A small sound classifier, trained from scratch.
Training: soap at rate 0.0042, 21400 steps, batches of 128, held-out accuracy 97%.
Data: trained on short read English sentences (LibriTTS-R), 26041 training examples, 105.2 epochs.
Rows from expert 23 of block 5, named by matrix and row number. Rows with one number belong to one neuron. Each number is 50 + 12 x the weight over its row's rms, rounded and kept within 0 to 99. All counts start at 0.
# up: expert up (model.blocks.5.mlp.up, 32x256x128), inputs 0-127
# down: expert down (model.blocks.5.mlp.down, 32x128x256, transposed), outputs 0-127
up.51:45 29 52 49 51 63 26 57 45 58 48 54 25 51 51 47 39 47 95 49 60 64 55 59 60 34 31 43 50 42 54 39 58 61 39 37 44 50 40 54 47 28 59 58 54 58 61 46 55 52 41 58 58 43 49 43 65 57 50 59 32 56 53 37 73 42 46 25 32 34 50 67 58 37 53 54 41 39 47 54 64 65 38 52 54 39 54 47 48 55 59 50 88 50 50 43 50 44 60 49 60 40 59 94 40 58 40 36 51 46 35 49 61 36 57 56 19 55 62 35 54 40 54 56 47 51 63 56
down.51:54 61 40 42 42 52 47 41 44 36 56 46 50 45 58 47 49 62 43 59 56 31 50 29 42 51 53 59 51 52 46 49 32 38 36 34 41 57 42 53 56 71 69 39 45 51 71 51 48 50 54 65 36 53 50 53 17 59 80 37 44 48 48 67 10 52 66 59 50 49 51 61 86 43 65 45 55 49 27 54 60 57 57 48 52 47 43 52 56 61 67 64 36 60 57 61 58 75 42 52 53 50 59 72 44 40 39 56 63 63 29 31 58 39 77 54 56 41 36 67 46 51 47 34 74 55 54 49
up.52:51 46 39 49 48 77 48 34 43 34 55 32 67 71 50 41 64 56 46 42 59 35 45 33 50 37 62 64 39 45 35 44 45 68 57 60 67 64 57 67 38 50 43 58 68 53 50 35 51 63 48 47 59 48 50 70 53 48 64 18 44 48 68 42 51 40 48 53 58 36 43 56 69 32 43 42 48 67 72 52 43 56 37 63 58 61 38 70 50 61 43 33 40 56 46 64 55 60 39 55 64 87 37 53 54 50 48 58 37 32 55 56 28 60 45 73 53 45 59 49 46 60 55 78 23 47 49 46
down.52:67 48 85 28 66 32 32 76 40 53 67 48 67 37 46 80 55 50 53 52 53 51 39 53 50 41 59 58 45 50 34 52 37 60 66 46 55 37 56 33 46 55 71 45 48 52 41 58 52 49 47 45 46 66 54 54 11 39 29 60 51 46 54 53 55 42 56 29 22 54 49 42 75 56 47 52 47 52 50 23 40 44 51 60 38 46 43 48 54 76 49 51 71 27 66 62 53 45 58 29 62 52 35 55 51 49 53 25 60 58 43 43 57 48 50 41 57 40 39 38 56 50 47 47 45 49 63 46
up.53:53 50 72 62 58 70 54 58 54 61 56 45 27 62 42 53 64 38 70 39 45 49 29 52 41 47 57 40 49 44 45 27 54 50 59 59 34 48 51 53 62 32 35 61 41 36 42 35 72 67 57 53 44 78 52 34 47 77 31 71 53 51 50 44 47 73 51 65 69 54 50 67 40 46 35 35 50 64 48 53 37 34 31 60 83 60 49 46 65 66 52 34 42 59 54 38 74 35 63 37 60 29 57 28 57 37 53 55 51 47 42 47 48 52 61 44 57 53 52 50 35 38 50 60 34 45 48 51
down.53:47 31 50 59 45 73 70 32 53 44 43 55 26 59 43 68 46 48 49 52 28 50 56 43 50 56 55 46 36 52 36 58 56 41 72 57 54 27 59 42 62 29 70 48 73 44 47 44 71 62 55 43 52 41 53 68 47 54 64 56 51 66 44 36 39 52 57 48 62 60 45 49 63 47 41 55 65 72 56 59 48 46 51 34 45 53 53 32 64 21 60 41 70 45 70 62 58 52 30 52 49 74 46 68 32 42 32 57 69 46 39 46 51 62 34 35 43 32 59 26 55 48 75 49 31 50 48 59
up.54:42 49 66 55 46 50 50 52 34 46 41 36 66 69 49 51 54 46 39 45 48 47 50 31 53 57 51 46 52 53 57 60 61 59 37 44 52 47 35 34 54 42 45 47 81 52 35 51 47 73 51 50 46 32 53 43 64 53 53 47 51 79 16 23 16 77 77 54 34 69 57 46 45 45 61 41 78 48 40 47 46 44 37 56 55 49 56 52 52 46 42 55 60 48 56 70 62 48 63 34 46 50 62 29 44 39 54 56 62 37 59 48 55 41 61 32 72 49 36 48 47 51 82 43 28 53 46 50
down.54:44 88 47 50 53 36 55 53 70 56 56 49 19 45 45 51 49 43 72 47 50 38 58 69 37 33 41 45 62 46 45 45 75 43 62 57 56 60 43 61 56 91 72 44 45 46 48 64 60 32 38 63 49 59 51 58 60 39 35 57 50 48 46 46 70 42 52 49 51 13 50 60 66 49 33 37 38 37 43 45 36 49 58 51 55 55 39 51 52 42 28 45 52 80 44 54 65 48 47 46 60 53 50 58 46 50 42 50 44 53 58 30 55 71 47 46 27 48 46 29 45 66 39 38 59 51 42 63
up.55:35 44 48 35 45 52 47 54 51 30 50 74 67 47 44 57 37 49 45 65 38 41 50 38 45 55 49 39 49 50 53 38 44 59 36 41 47 43 36 59 41 39 43 45 45 50 62 39 60 63 29 68 23 65 67 48 74 58 37 60 34 66 54 43 63 25 22 38 37 34 60 52 40 46 38 54 54 51 50 64 62 54 62 75 61 47 37 33 54 43 25 69 63 52 44 39 62 50 24 59 58 65 56 39 46 53 57 37 39 58 51 54 74 44 26 45 43 54 58 59 47 45 34 63 45 78 65 50
down.55:51 48 60 31 40 56 41 58 46 40 54 58 37 46 38 58 49 59 44 40 59 46 55 51 68 54 64 46 56 40 32 58 41 60 61 38 66 46 52 42 49 77 61 33 36 36 87 43 38 37 46 54 59 47 58 61 46 59 84 44 48 40 40 62 39 67 74 30 59 57 52 54 77 47 58 60 36 59 60 47 40 59 40 33 73 25 55 74 23 35 51 49 31 60 42 52 55 43 48 55 65 25 57 45 54 36 31 41 47 65 39 47 58 64 45 48 65 38 57 53 48 51 54 47 52 44 57 59
up.56:45 62 46 69 55 60 47 73 51 49 46 64 39 61 48 43 48 48 75 41 53 35 51 65 48 34 39 61 60 57 57 57 53 45 67 47 65 42 67 33 53 00 39 62 63 46 46 61 56 54 42 32 54 56 54 45 66 53 60 49 46 63 32 39 07 49 60 52 37 51 45 54 48 56 44 47 69 57 51 39 59 59 47 50 47 45 60 50 45 44 46 57 53 42 46 43 52 56 34 44 44 44 50 29 46 45 61 54 46 50 50 61 48 28 50 45 10 66 58 42 49 65 60 43 54 48 62 41
down.56:45 42 51 43 47 60 43 57 58 54 47 53 66 34 48 68 46 44 00 52 50 59 45 49 68 57 49 59 47 48 62 30 31 48 56 56 32 42 67 67 40 72 33 34 58 37 61 57 51 30 30 60 56 51 39 56 45 62 47 45 57 47 55 79 85 34 48 56 49 38 51 50 54 49 43 39 50 57 48 55 46 37 52 63 37 53 42 60 50 54 63 58 56 53 53 59 55 41 56 51 33 49 45 99 67 43 53 44 54 49 37 27 55 54 57 48 61 41 44 48 53 40 33 63 54 56 50 50
up.57:52 52 52 53 51 40 32 46 46 54 50 43 34 72 48 46 41 43 72 46 48 64 43 71 54 41 56 49 61 39 42 47 56 53 51 23 45 52 38 52 44 00 63 29 42 38 60 41 48 58 36 60 59 56 39 55 46 52 57 61 43 48 61 72 54 47 34 71 59 55 50 46 70 49 44 43 33 50 50 59 74 99 43 40 60 54 51 46 38 45 48 50 52 56 52 49 63 57 53 49 61 37 53 73 65 49 48 62 46 45 43 39 54 45 41 48 32 53 49 46 43 59 66 37 40 35 46 34
down.57:60 57 46 43 48 76 53 40 39 38 52 65 43 40 52 47 62 51 17 65 44 08 59 44 63 41 42 74 43 49 48 36 52 49 53 60 48 54 41 37 63 29 27 62 51 70 44 52 45 50 44 51 44 40 56 50 68 40 56 44 50 21 53 32 26 72 53 58 54 40 59 45 44 47 62 59 70 53 46 67 46 45 67 65 49 51 43 49 56 44 60 69 59 41 42 75 42 62 50 41 31 63 50 82 50 42 47 36 57 40 43 39 45 50 57 50 53 42 47 72 48 36 47 72 54 60 47 50
up.58:58 58 42 64 38 40 60 35 66 56 45 41 37 33 30 56 25 72 42 38 49 53 41 36 61 72 56 58 58 47 52 63 44 58 35 29 75 60 58 52 50 43 49 62 58 58 63 52 24 47 37 48 40 65 44 46 45 30 40 39 39 65 44 45 56 38 37 61 64 47 43 58 48 38 56 59 47 45 66 46 51 34 39 54 52 63 66 10 53 47 44 62 38 41 51 39 50 63 60 43 45 65 60 49 39 60 50 45 63 42 39 41 42 68 24 25 46 43 59 39 66 36 60 68 48 68 58 72
down.58:57 52 33 64 46 44 30 37 39 59 49 62 56 55 52 20 55 53 24 58 36 47 56 72 48 36 48 36 35 45 65 45 64 74 40 58 42 42 53 65 41 47 58 30 61 37 54 25 59 59 51 28 50 48 59 46 64 57 71 42 49 39 43 29 46 51 67 44 55 33 59 62 41 49 52 59 45 77 67 65 33 62 55 51 46 37 51 84 68 46 45 62 46 44 41 62 47 54 52 63 54 44 57 55 51 50 52 60 39 45 46 65 81 60 38 66 51 66 42 46 55 57 72 42 55 60 65 37
up.59:50 38 45 65 49 52 65 41 52 48 55 60 36 32 54 26 75 78 53 35 42 58 50 43 54 54 32 39 44 58 40 47 60 41 49 48 58 44 48 65 57 53 35 57 55 61 47 56 43 62 60 41 19 42 81 59 46 34 52 47 28 52 54 59 52 78 41 53 53 61 34 49 47 55 54 63 36 48 51 58 47 49 91 49 66 28 49 68 59 59 52 59 49 60 40 55 38 72 47 44 37 50 55 49 58 69 30 55 41 45 53 34 48 59 56 34 57 47 52 71 57 62 44 25 47 45 59 23
down.59:52 47 78 34 32 47 34 53 53 47 55 43 63 39 53 69 38 67 82 51 42 28 82 39 45 47 33 43 46 64 45 49 49 58 49 31 74 66 48 56 37 51 50 56 57 45 32 81 51 60 45 64 65 55 47 59 62 37 26 48 53 48 34 35 41 60 58 35 44 47 47 67 64 60 56 41 49 36 42 58 40 58 23 52 49 49 51 38 49 51 46 79 61 65 53 42 39 64 47 44 34 54 23 53 61 35 64 56 52 47 40 52 51 49 64 63 34 39 52 57 34 48 37 47 62 56 45 60
up.60:53 33 34 53 47 63 44 66 51 56 51 56 62 39 58 56 64 47 05 66 53 50 39 62 27 61 60 54 52 43 41 38 29 39 54 39 48 44 61 33 49 28 56 44 63 45 53 61 44 30 35 63 49 52 55 54 56 44 72 41 41 58 54 54 07 57 51 21 58 51 52 44 53 43 50 49 54 50 52 36 44 65 59 47 33 51 52 65 62 68 58 50 88 58 53 73 61 43 56 44 55 45 49 58 48 39 49 46 62 42 43 64 44 47 67 36 64 38 51 46 46 32 38 70 42 56 54 53
down.60:53 70 47 45 55 33 44 36 63 59 46 48 26 43 66 48 56 54 68 46 56 44 64 48 55 53 48 41 30 46 61 64 46 53 40 74 42 64 56 79 56 79 10 60 63 43 51 43 56 57 33 65 64 53 44 60 57 49 59 44 26 47 65 75 80 41 39 56 31 28 40 57 68 44 51 49 37 47 49 38 46 40 43 45 34 56 54 41 61 27 49 48 25 29 59 62 51 53 41 48 49 30 44 65 46 48 42 58 50 60 51 32 52 43 49 52 43 52 48 66 70 45 55 52 39 50 54 47
up.61:55 46 68 43 56 62 24 54 44 63 57 28 58 56 44 46 44 63 54 42 60 29 69 53 41 61 52 54 45 35 38 78 61 61 43 64 68 46 55 50 68 19 48 66 54 63 25 38 66 39 58 55 57 56 41 48 41 53 49 30 38 54 34 43 47 42 56 34 47 51 33 36 54 57 67 44 46 46 53 51 34 29 70 11 63 41 46 54 32 44 53 40 53 41 61 54 67 46 50 57 41 64 73 24 49 61 53 53 60 53 76 43 48 52 47 53 53 45 49 48 51 52 54 34 54 57 40 74
down.61:27 35 55 65 54 42 41 64 46 56 48 30 26 47 31 48 75 39 35 53 39 45 45 43 38 55 64 44 63 50 45 48 40 51 54 68 40 42 69 46 25 53 34 36 56 35 56 50 53 55 32 66 43 40 39 38 50 60 47 52 75 44 44 24 22 32 48 57 43 48 56 40 64 55 60 64 65 51 47 53 41 65 29 44 49 56 56 44 57 55 52 68 53 60 29 61 47 53 63 68 32 56 59 87 64 38 33 56 51 52 52 51 53 46 27 39 54 64 46 56 45 46 38 73 49 44 64 54
up.62:43 57 38 40 59 44 56 68 53 31 47 51 57 30 48 47 40 46 40 54 55 43 60 54 38 44 42 56 67 50 48 43 39 55 31 51 54 54 71 40 46 35 37 51 50 44 17 59 38 65 63 37 56 48 42 47 52 76 34 48 51 39 52 39 10 65 48 63 62 48 37 58 51 48 41 71 55 69 40 16 42 61 59 50 45 63 60 46 56 59 41 54 66 55 46 83 29 34 77 56 48 43 60 73 57 51 43 34 48 50 40 39 67 57 65 44 54 41 54 60 65 53 52 57 59 47 73 50
down.62:62 39 40 41 48 33 52 53 43 42 49 50 36 48 43 38 50 58 54 51 53 52 59 65 39 58 61 53 68 47 63 60 65 46 59 60 50 67 40 58 43 99 27 52 60 46 90 48 49 57 43 53 62 49 49 53 42 45 69 51 35 56 42 55 68 36 38 36 55 52 43 49 51 53 48 51 48 50 41 39 40 27 40 56 35 66 40 43 47 50 52 53 42 62 48 56 20 56 40 45 52 63 51 21 55 39 53 55 39 56 39 47 62 61 42 38 53 52 44 43 51 50 53 44 48 56 67 64
up.63:37 23 55 58 47 57 62 26 40 47 38 44 50 53 55 51 48 59 32 33 47 44 66 20 42 54 51 39 57 53 56 28 45 45 54 54 57 36 66 63 64 75 49 38 56 52 47 50 43 37 33 39 46 44 41 50 62 62 54 56 69 99 30 30 56 44 50 44 40 77 63 50 46 49 70 52 39 63 49 49 37 82 39 51 58 58 61 50 58 47 44 48 47 43 43 47 55 34 43 57 55 40 46 27 56 58 48 67 52 50 54 43 45 44 61 40 35 66 51 58 54 52 42 58 37 45 71 53
down.63:65 49 50 57 65 40 34 56 58 65 54 52 41 45 38 47 46 64 48 47 64 47 38 65 53 58 48 54 45 54 34 62 63 46 63 56 42 53 32 66 50 34 80 49 55 68 92 53 53 62 60 61 47 43 47 46 40 49 33 67 51 21 37 72 76 50 50 40 52 27 32 48 56 43 31 45 26 50 43 49 66 14 52 28 37 54 35 50 41 49 57 45 55 53 44 60 72 50 51 48 59 48 52 52 51 46 45 54 39 60 38 22 62 46 30 56 45 57 44 53 63 55 54 33 48 48 53 58
up.64:43 35 65 39 56 46 58 33 62 66 52 24 40 55 60 58 56 55 73 49 61 56 56 52 63 60 35 62 50 48 42 53 91 52 44 42 53 58 32 50 54 65 65 51 63 60 58 66 49 64 52 62 51 61 47 57 51 62 11 58 44 41 66 52 74 38 24 66 69 58 41 45 38 47 43 47 51 58 56 37 44 48 49 58 46 56 52 29 56 57 52 31 76 42 59 37 29 35 53 52 47 65 62 39 37 48 36 42 58 41 55 60 39 37 49 52 62 48 50 54 46 46 67 27 62 45 67 32
down.64:58 34 54 50 43 44 66 57 49 45 44 64 65 47 22 55 39 44 47 50 28 41 52 31 42 58 49 57 59 41 50 57 54 37 51 70 48 42 53 52 57 50 62 54 62 63 15 46 57 34 53 50 47 57 34 53 40 51 48 47 28 56 70 27 27 34 50 53 48 62 54 65 18 40 53 57 50 71 38 73 51 50 41 58 61 52 38 74 44 74 77 48 23 65 53 42 55 51 55 42 46 43 60 30 56 54 36 45 45 59 44 46 66 53 32 37 81 52 57 60 58 56 45 67 43 45 49 50
up.65:59 50 57 39 43 62 65 39 47 55 51 34 41 44 52 61 66 44 41 32 36 66 44 59 47 42 42 44 51 27 26 34 55 58 46 48 66 43 54 62 51 18 55 56 49 42 56 55 49 35 44 71 58 60 48 56 57 46 56 64 55 57 69 55 50 67 59 36 47 58 60 24 50 48 48 25 44 56 46 60 63 48 52 50 53 34 65 39 44 37 31 58 54 59 46 28 54 64 47 31 57 45 48 27 58 55 44 16 42 44 86 43 62 58 38 75 42 50 39 47 62 63 44 20 53 66 58 49
down.65:35 55 31 46 42 62 48 45 39 56 39 45 63 76 59 64 61 58 64 50 46 40 58 39 60 49 39 36 38 52 40 62 36 50 58 57 42 63 60 54 22 72 99 53 53 64 38 41 48 60 67 45 45 37 29 40 29 46 46 47 46 63 35 58 56 52 49 40 34 48 42 49 27 54 63 43 46 51 39 48 47 53 32 56 56 51 55 56 44 45 39 49 49 44 42 53 59 47 47 21 35 38 38 66 60 52 49 42 66 65 22 42 68 54 48 56 56 61 62 48 41 61 43 72 46 39 50 71
up.66:68 68 48 50 52 82 56 39 54 74 50 52 37 40 53 31 45 46 72 19 35 64 52 51 63 35 51 39 35 64 51 47 61 62 60 44 42 58 27 35 49 47 46 38 44 45 54 43 56 61 54 60 61 56 55 41 32 40 51 51 50 54 55 41 74 70 42 41 79 42 55 49 34 55 57 49 39 49 45 52 55 62 62 47 58 55 50 47 43 42 64 36 92 57 54 55 33 43 55 40 47 41 48 90 47 51 48 40 39 56 60 71 52 45 43 43 51 39 64 42 51 62 35 54 47 45 27 59
down.66:45 52 55 41 55 58 44 51 46 37 50 51 53 32 57 51 62 44 33 69 43 27 43 47 66 57 48 50 47 52 53 35 38 52 62 42 73 40 72 44 29 46 61 57 60 41 08 57 54 42 49 42 38 58 59 40 60 31 48 43 64 29 71 54 09 47 57 59 52 64 57 64 54 52 54 50 63 64 67 56 48 43 38 45 14 42 58 54 53 44 57 58 50 41 45 45 60 70 48 58 37 70 39 65 45 57 63 45 67 50 30 48 52 45 58 48 46 49 48 23 38 46 71 42 55 67 47 52
up.67:47 56 43 51 43 53 57 58 52 40 43 43 72 45 65 46 61 49 62 48 40 65 50 26 47 43 47 65 36 41 60 41 33 57 51 48 46 49 65 55 61 60 31 68 48 40 52 60 56 49 45 57 51 62 48 34 37 47 58 68 38 48 57 62 47 54 53 57 54 44 50 66 42 54 24 54 28 63 65 39 37 43 36 39 71 31 56 80 47 54 47 23 33 49 49 51 59 10 36 31 47 42 37 82 46 38 45 47 42 80 64 56 56 50 45 74 60 55 56 48 74 63 44 46 56 43 45 55
down.67:40 48 62 35 65 55 46 49 49 42 58 59 41 64 53 56 57 63 79 49 60 46 50 50 36 70 75 38 63 64 35 41 48 60 54 57 47 50 24 44 68 43 24 36 52 42 26 68 32 45 58 42 55 36 58 63 47 62 35 52 48 64 57 34 42 51 43 50 71 56 39 29 53 42 67 65 53 59 57 54 48 37 65 65 34 41 43 48 46 48 18 55 58 59 53 46 44 48 53 49 55 70 56 21 75 35 33 52 45 52 46 74 36 66 57 38 62 46 48 71 48 41 40 55 39 60 58 48
up.68:42 49 39 55 56 52 54 61 60 50 63 70 40 35 84 60 56 41 62 39 57 25 62 56 58 43 55 37 49 42 44 52 47 47 59 35 52 45 54 54 40 36 40 47 35 48 18 53 55 51 37 65 53 54 56 31 61 60 54 29 53 72 35 38 52 54 61 42 58 65 33 33 43 61 44 60 39 50 56 34 52 18 59 60 54 53 64 69 52 62 54 41 54 38 41 21 60 47 28 38 48 46 43 46 52 30 68 49 42 52 57 64 63 55 37 60 18 68 30 50 56 68 64 38 45 56 45 53
down.68:63 45 40 42 39 51 74 50 45 50 33 50 51 31 42 39 31 42 53 49 46 52 51 72 46 74 51 61 52 52 67 35 52 46 35 20 30 61 50 39 60 41 55 39 54 33 69 31 48 63 59 39 52 56 47 44 61 59 22 57 36 29 49 60 50 37 43 36 50 49 39 55 95 51 42 57 39 58 36 31 55 18 49 53 52 54 57 49 45 39 32 47 71 66 52 60 53 43 48 43 53 69 48 44 47 69 46 48 36 58 57 49 55 59 55 63 70 32 56 37 53 57 41 37 58 47 57 63
up.69:32 72 46 53 75 65 52 38 44 46 46 67 57 61 44 35 61 33 58 51 57 54 48 58 38 49 37 46 48 62 55 58 37 44 36 23 33 55 52 41 56 48 64 60 50 38 63 49 55 66 66 24 55 37 49 44 81 53 71 41 64 32 47 26 52 65 36 38 65 41 58 49 66 48 65 59 53 58 58 63 53 28 43 44 60 34 44 46 30 50 47 56 60 42 61 49 69 39 55 51 56 48 58 34 44 47 20 53 47 37 54 56 53 56 66 66 73 55 59 40 68 72 48 61 60 58 34 35
down.69:57 33 68 40 55 29 52 61 42 48 59 48 27 37 48 63 61 58 48 50 44 46 07 74 63 49 55 56 79 57 54 67 45 42 52 58 67 57 50 49 53 57 75 50 37 49 43 56 59 53 40 58 52 65 49 54 44 57 49 45 67 46 44 53 67 42 67 40 68 49 24 22 33 42 45 50 56 58 53 51 68 74 37 58 52 56 69 43 40 48 61 35 64 48 53 50 46 33 41 54 48 53 34 49 45 47 68 62 36 48 45 27 37 49 54 34 49 25 63 63 53 51 43 47 76 37 41 45
up.70:64 52 38 61 39 38 76 39 71 64 31 48 48 47 52 52 54 59 44 37 36 50 50 57 44 38 42 58 51 37 35 58 44 43 65 52 36 63 43 52 38 55 63 48 37 54 66 45 74 57 29 30 31 55 50 45 86 44 54 39 58 36 33 39 45 53 53 45 27 44 75 47 44 56 33 53 65 69 50 37 55 63 50 58 36 61 63 29 40 75 57 49 55 44 62 61 58 43 61 45 58 25 52 63 45 56 31 62 69 57 51 52 54 57 66 65 73 48 66 61 56 39 71 57 43 55 37 48
down.70:70 43 53 50 45 61 30 44 63 51 57 38 66 65 58 74 44 70 38 59 57 34 44 61 61 51 48 57 44 42 26 46 43 42 33 47 47 44 48 45 66 80 57 50 53 48 47 64 56 44 58 40 55 53 52 59 39 49 59 62 58 51 48 24 49 48 40 45 41 37 29 49 27 17 42 47 29 49 63 49 51 38 61 57 21 30 68 59 58 42 60 46 27 35 51 51 67 23 50 65 59 69 58 60 48 54 63 53 43 51 38 68 65 42 54 37 35 44 69 52 61 49 36 64 61 54 40 55
up.71:50 48 72 54 37 48 42 43 39 40 48 50 54 66 28 50 46 38 60 38 59 41 42 76 54 61 49 55 41 52 55 85 56 46 79 48 46 43 66 37 39 69 79 33 56 81 67 51 47 50 43 59 67 66 57 59 77 48 47 52 31 43 50 49 41 43 52 70 65 49 62 57 61 49 46 57 41 47 56 42 46 50 53 50 57 46 35 44 42 55 27 36 44 45 56 56 66 29 30 38 54 54 73 32 42 58 49 33 65 52 39 31 55 36 54 56 56 36 45 63 50 72 61 58 57 40 35 51
down.71:43 58 48 48 52 61 67 42 65 29 40 55 49 60 50 68 47 41 55 51 57 33 51 61 50 59 28 48 60 40 47 58 34 61 76 38 66 42 42 55 63 45 91 42 51 40 23 54 51 46 56 41 55 49 65 53 21 43 37 59 54 55 50 16 15 40 48 50 60 73 46 55 21 43 46 43 55 48 52 58 61 15 35 43 26 38 59 61 51 48 51 51 47 49 53 58 45 47 54 51 55 49 55 43 59 56 51 49 49 35 34 48 47 56 57 44 48 51 75 50 60 64 47 55 64 46 66 52
up.72:46 53 55 59 47 63 49 56 48 63 53 56 63 51 31 51 33 41 54 52 44 69 43 44 48 51 47 69 65 39 48 61 51 53 54 35 54 48 28 17 54 57 62 32 26 55 45 43 42 47 35 44 48 62 42 57 80 53 42 56 51 47 52 99 52 62 34 44 46 49 37 46 40 43 50 37 47 44 55 46 52 71 51 61 41 59 38 38 43 52 52 62 82 35 46 55 66 32 51 50 57 51 46 15 53 45 44 61 49 49 61 62 53 54 69 53 65 36 46 58 49 51 53 35 50 47 48 76
down.72:57 56 48 49 51 64 68 39 47 44 53 52 52 51 55 41 50 47 50 65 42 51 55 32 45 57 52 53 46 62 54 54 67 33 51 32 68 43 60 65 46 19 54 53 49 00 76 51 53 48 41 73 53 57 47 42 65 45 70 56 55 48 52 35 41 43 39 74 54 41 63 48 49 52 61 50 52 60 44 51 57 68 46 48 81 42 59 49 58 42 46 51 20 51 37 57 45 72 50 48 43 51 48 42 52 50 50 41 35 46 46 53 42 62 34 43 56 61 52 57 50 55 53 13 51 55 20 38
up.73:45 48 37 48 52 57 31 53 43 32 48 74 42 49 53 43 55 54 48 41 46 65 60 63 51 42 52 31 36 41 51 68 49 42 61 55 35 58 53 41 49 41 72 50 47 19 33 67 39 60 51 47 51 47 48 47 32 52 45 53 34 74 51 42 61 28 40 58 65 41 53 53 31 52 49 73 62 48 56 69 62 35 60 48 40 46 60 64 39 73 39 53 40 39 35 19 74 56 52 51 44 34 71 40 57 61 57 45 51 52 38 29 42 43 71 69 42 50 61 33 43 44 64 43 56 36 22 67
down.73:65 44 53 44 50 38 59 63 57 34 60 45 47 39 52 47 38 44 42 55 49 50 41 39 60 57 52 44 39 43 53 43 50 67 55 43 48 54 49 45 43 40 24 52 53 45 56 53 51 65 72 54 52 47 61 51 69 54 75 25 56 62 57 82 68 80 55 72 47 40 46 45 48 52 38 52 44 49 55 60 58 77 28 51 67 59 50 37 46 45 57 45 85 44 47 57 01 49 54 45 53 55 33 45 49 51 43 62 54 43 42 34 49 60 52 32 39 47 54 31 61 37 41 29 36 59 33 36
up.74:52 47 55 36 48 47 57 51 41 56 65 59 63 49 51 43 38 46 23 60 55 55 48 70 49 40 70 65 59 47 54 53 49 46 53 56 57 42 80 49 34 53 54 35 53 47 59 51 46 55 44 57 66 51 55 59 67 80 43 63 54 38 62 62 27 64 51 36 39 33 63 57 59 42 32 30 71 43 73 64 52 52 26 56 17 47 52 50 50 41 62 61 60 56 64 27 50 52 62 51 48 61 56 20 68 35 40 67 56 34 60 62 47 49 67 61 53 49 39 44 36 47 52 61 46 39 77 60
down.74:46 50 56 37 57 46 39 61 53 58 37 52 62 43 53 57 37 30 17 39 48 71 55 74 38 61 41 44 52 33 44 47 45 44 33 56 45 35 40 51 69 53 43 59 68 38 67 45 44 32 43 41 56 44 46 59 39 43 65 41 41 44 49 72 75 49 61 72 51 56 50 39 45 41 67 48 32 38 36 48 45 52 32 42 44 83 58 46 59 39 51 39 49 40 42 73 32 56 38 47 34 50 64 78 47 51 53 67 56 26 38 45 38 59 71 46 53 44 38 57 64 45 33 55 39 52 33 34
up.75:63 73 37 51 43 47 50 67 48 38 46 32 31 62 42 49 50 48 60 33 66 51 52 63 57 45 56 47 27 66 54 56 42 55 43 63 40 43 29 60 33 19 84 41 45 68 56 49 47 56 54 27 52 29 44 42 76 56 75 72 50 40 36 63 41 55 78 49 56 59 47 44 39 64 37 59 64 40 35 41 46 39 56 47 62 42 62 59 56 43 47 42 32 65 33 57 55 44 62 62 62 51 68 57 48 55 50 68 40 41 55 56 37 43 57 32 57 45 49 46 46 38 39 59 33 39 50 35
down.75:52 20 58 55 56 67 38 33 57 50 24 65 65 34 52 43 31 34 22 35 40 43 54 46 63 51 53 51 47 66 61 47 31 69 63 49 52 64 61 42 69 69 33 50 58 24 45 53 69 58 45 59 44 62 31 61 38 69 41 45 57 43 50 24 37 27 46 52 69 56 53 37 50 46 46 48 40 56 48 51 50 43 47 43 65 44 42 44 58 59 54 52 56 27 62 59 30 55 59 54 50 49 65 45 34 59 45 39 68 57 63 52 42 21 66 56 32 60 57 40 53 56 56 46 60 68 48 65
up.76:40 55 32 44 48 58 47 50 34 48 54 57 53 45 51 45 46 64 44 50 41 49 46 34 58 45 49 43 50 53 55 47 56 36 48 60 42 42 63 59 75 64 44 53 50 41 89 40 46 43 50 52 53 53 49 45 75 62 61 49 60 99 61 63 64 42 43 57 52 35 64 53 49 54 57 39 37 61 52 21 47 38 47 42 39 27 48 58 45 54 59 45 54 39 39 36 66 58 27 42 67 31 48 36 56 54 44 58 63 56 31 47 33 47 56 43 50 48 50 62 46 52 43 49 58 63 37 37
down.76:54 28 69 41 56 38 41 52 50 51 56 54 70 59 57 67 33 59 47 42 59 54 53 37 51 39 41 45 35 56 41 57 32 60 45 32 48 39 44 62 25 60 65 60 45 73 31 68 35 68 71 46 43 35 54 66 56 41 34 64 55 07 41 77 72 38 62 46 40 77 48 49 35 52 31 34 43 34 32 51 54 50 36 51 62 49 57 49 56 60 43 51 50 55 46 44 65 60 58 56 47 59 50 33 51 68 44 54 41 48 65 51 65 41 42 67 33 43 46 48 50 44 53 44 58 37 58 37
up.77:60 45 44 47 53 44 63 43 60 59 62 71 50 59 62 42 63 34 46 65 44 38 55 75 70 72 49 45 44 64 18 58 69 66 32 58 44 46 55 46 51 37 45 38 49 56 52 61 53 56 32 50 57 42 41 71 57 76 51 65 40 32 48 46 46 30 46 27 51 63 62 58 43 63 58 41 63 45 52 52 40 47 52 82 50 37 74 57 45 41 52 49 27 54 34 45 30 55 45 46 69 40 64 67 56 37 73 60 48 62 33 61 53 61 45 56 55 39 81 41 54 61 48 57 51 53 57 49
down.77:43 36 37 46 52 63 53 54 31 45 42 54 52 57 45 52 47 41 23 56 51 44 40 77 62 49 43 48 35 40 50 54 46 55 34 37 49 27 59 55 49 58 69 64 56 44 47 39 44 54 79 26 41 57 42 66 56 38 45 55 58 76 42 58 46 70 42 45 30 74 30 35 42 63 40 50 50 39 59 46 26 44 54 53 34 37 45 41 26 44 45 65 50 38 53 66 58 45 41 36 31 30 52 57 54 78 55 42 43 52 61 60 81 50 63 39 62 31 50 44 52 72 56 44 35 61 44 49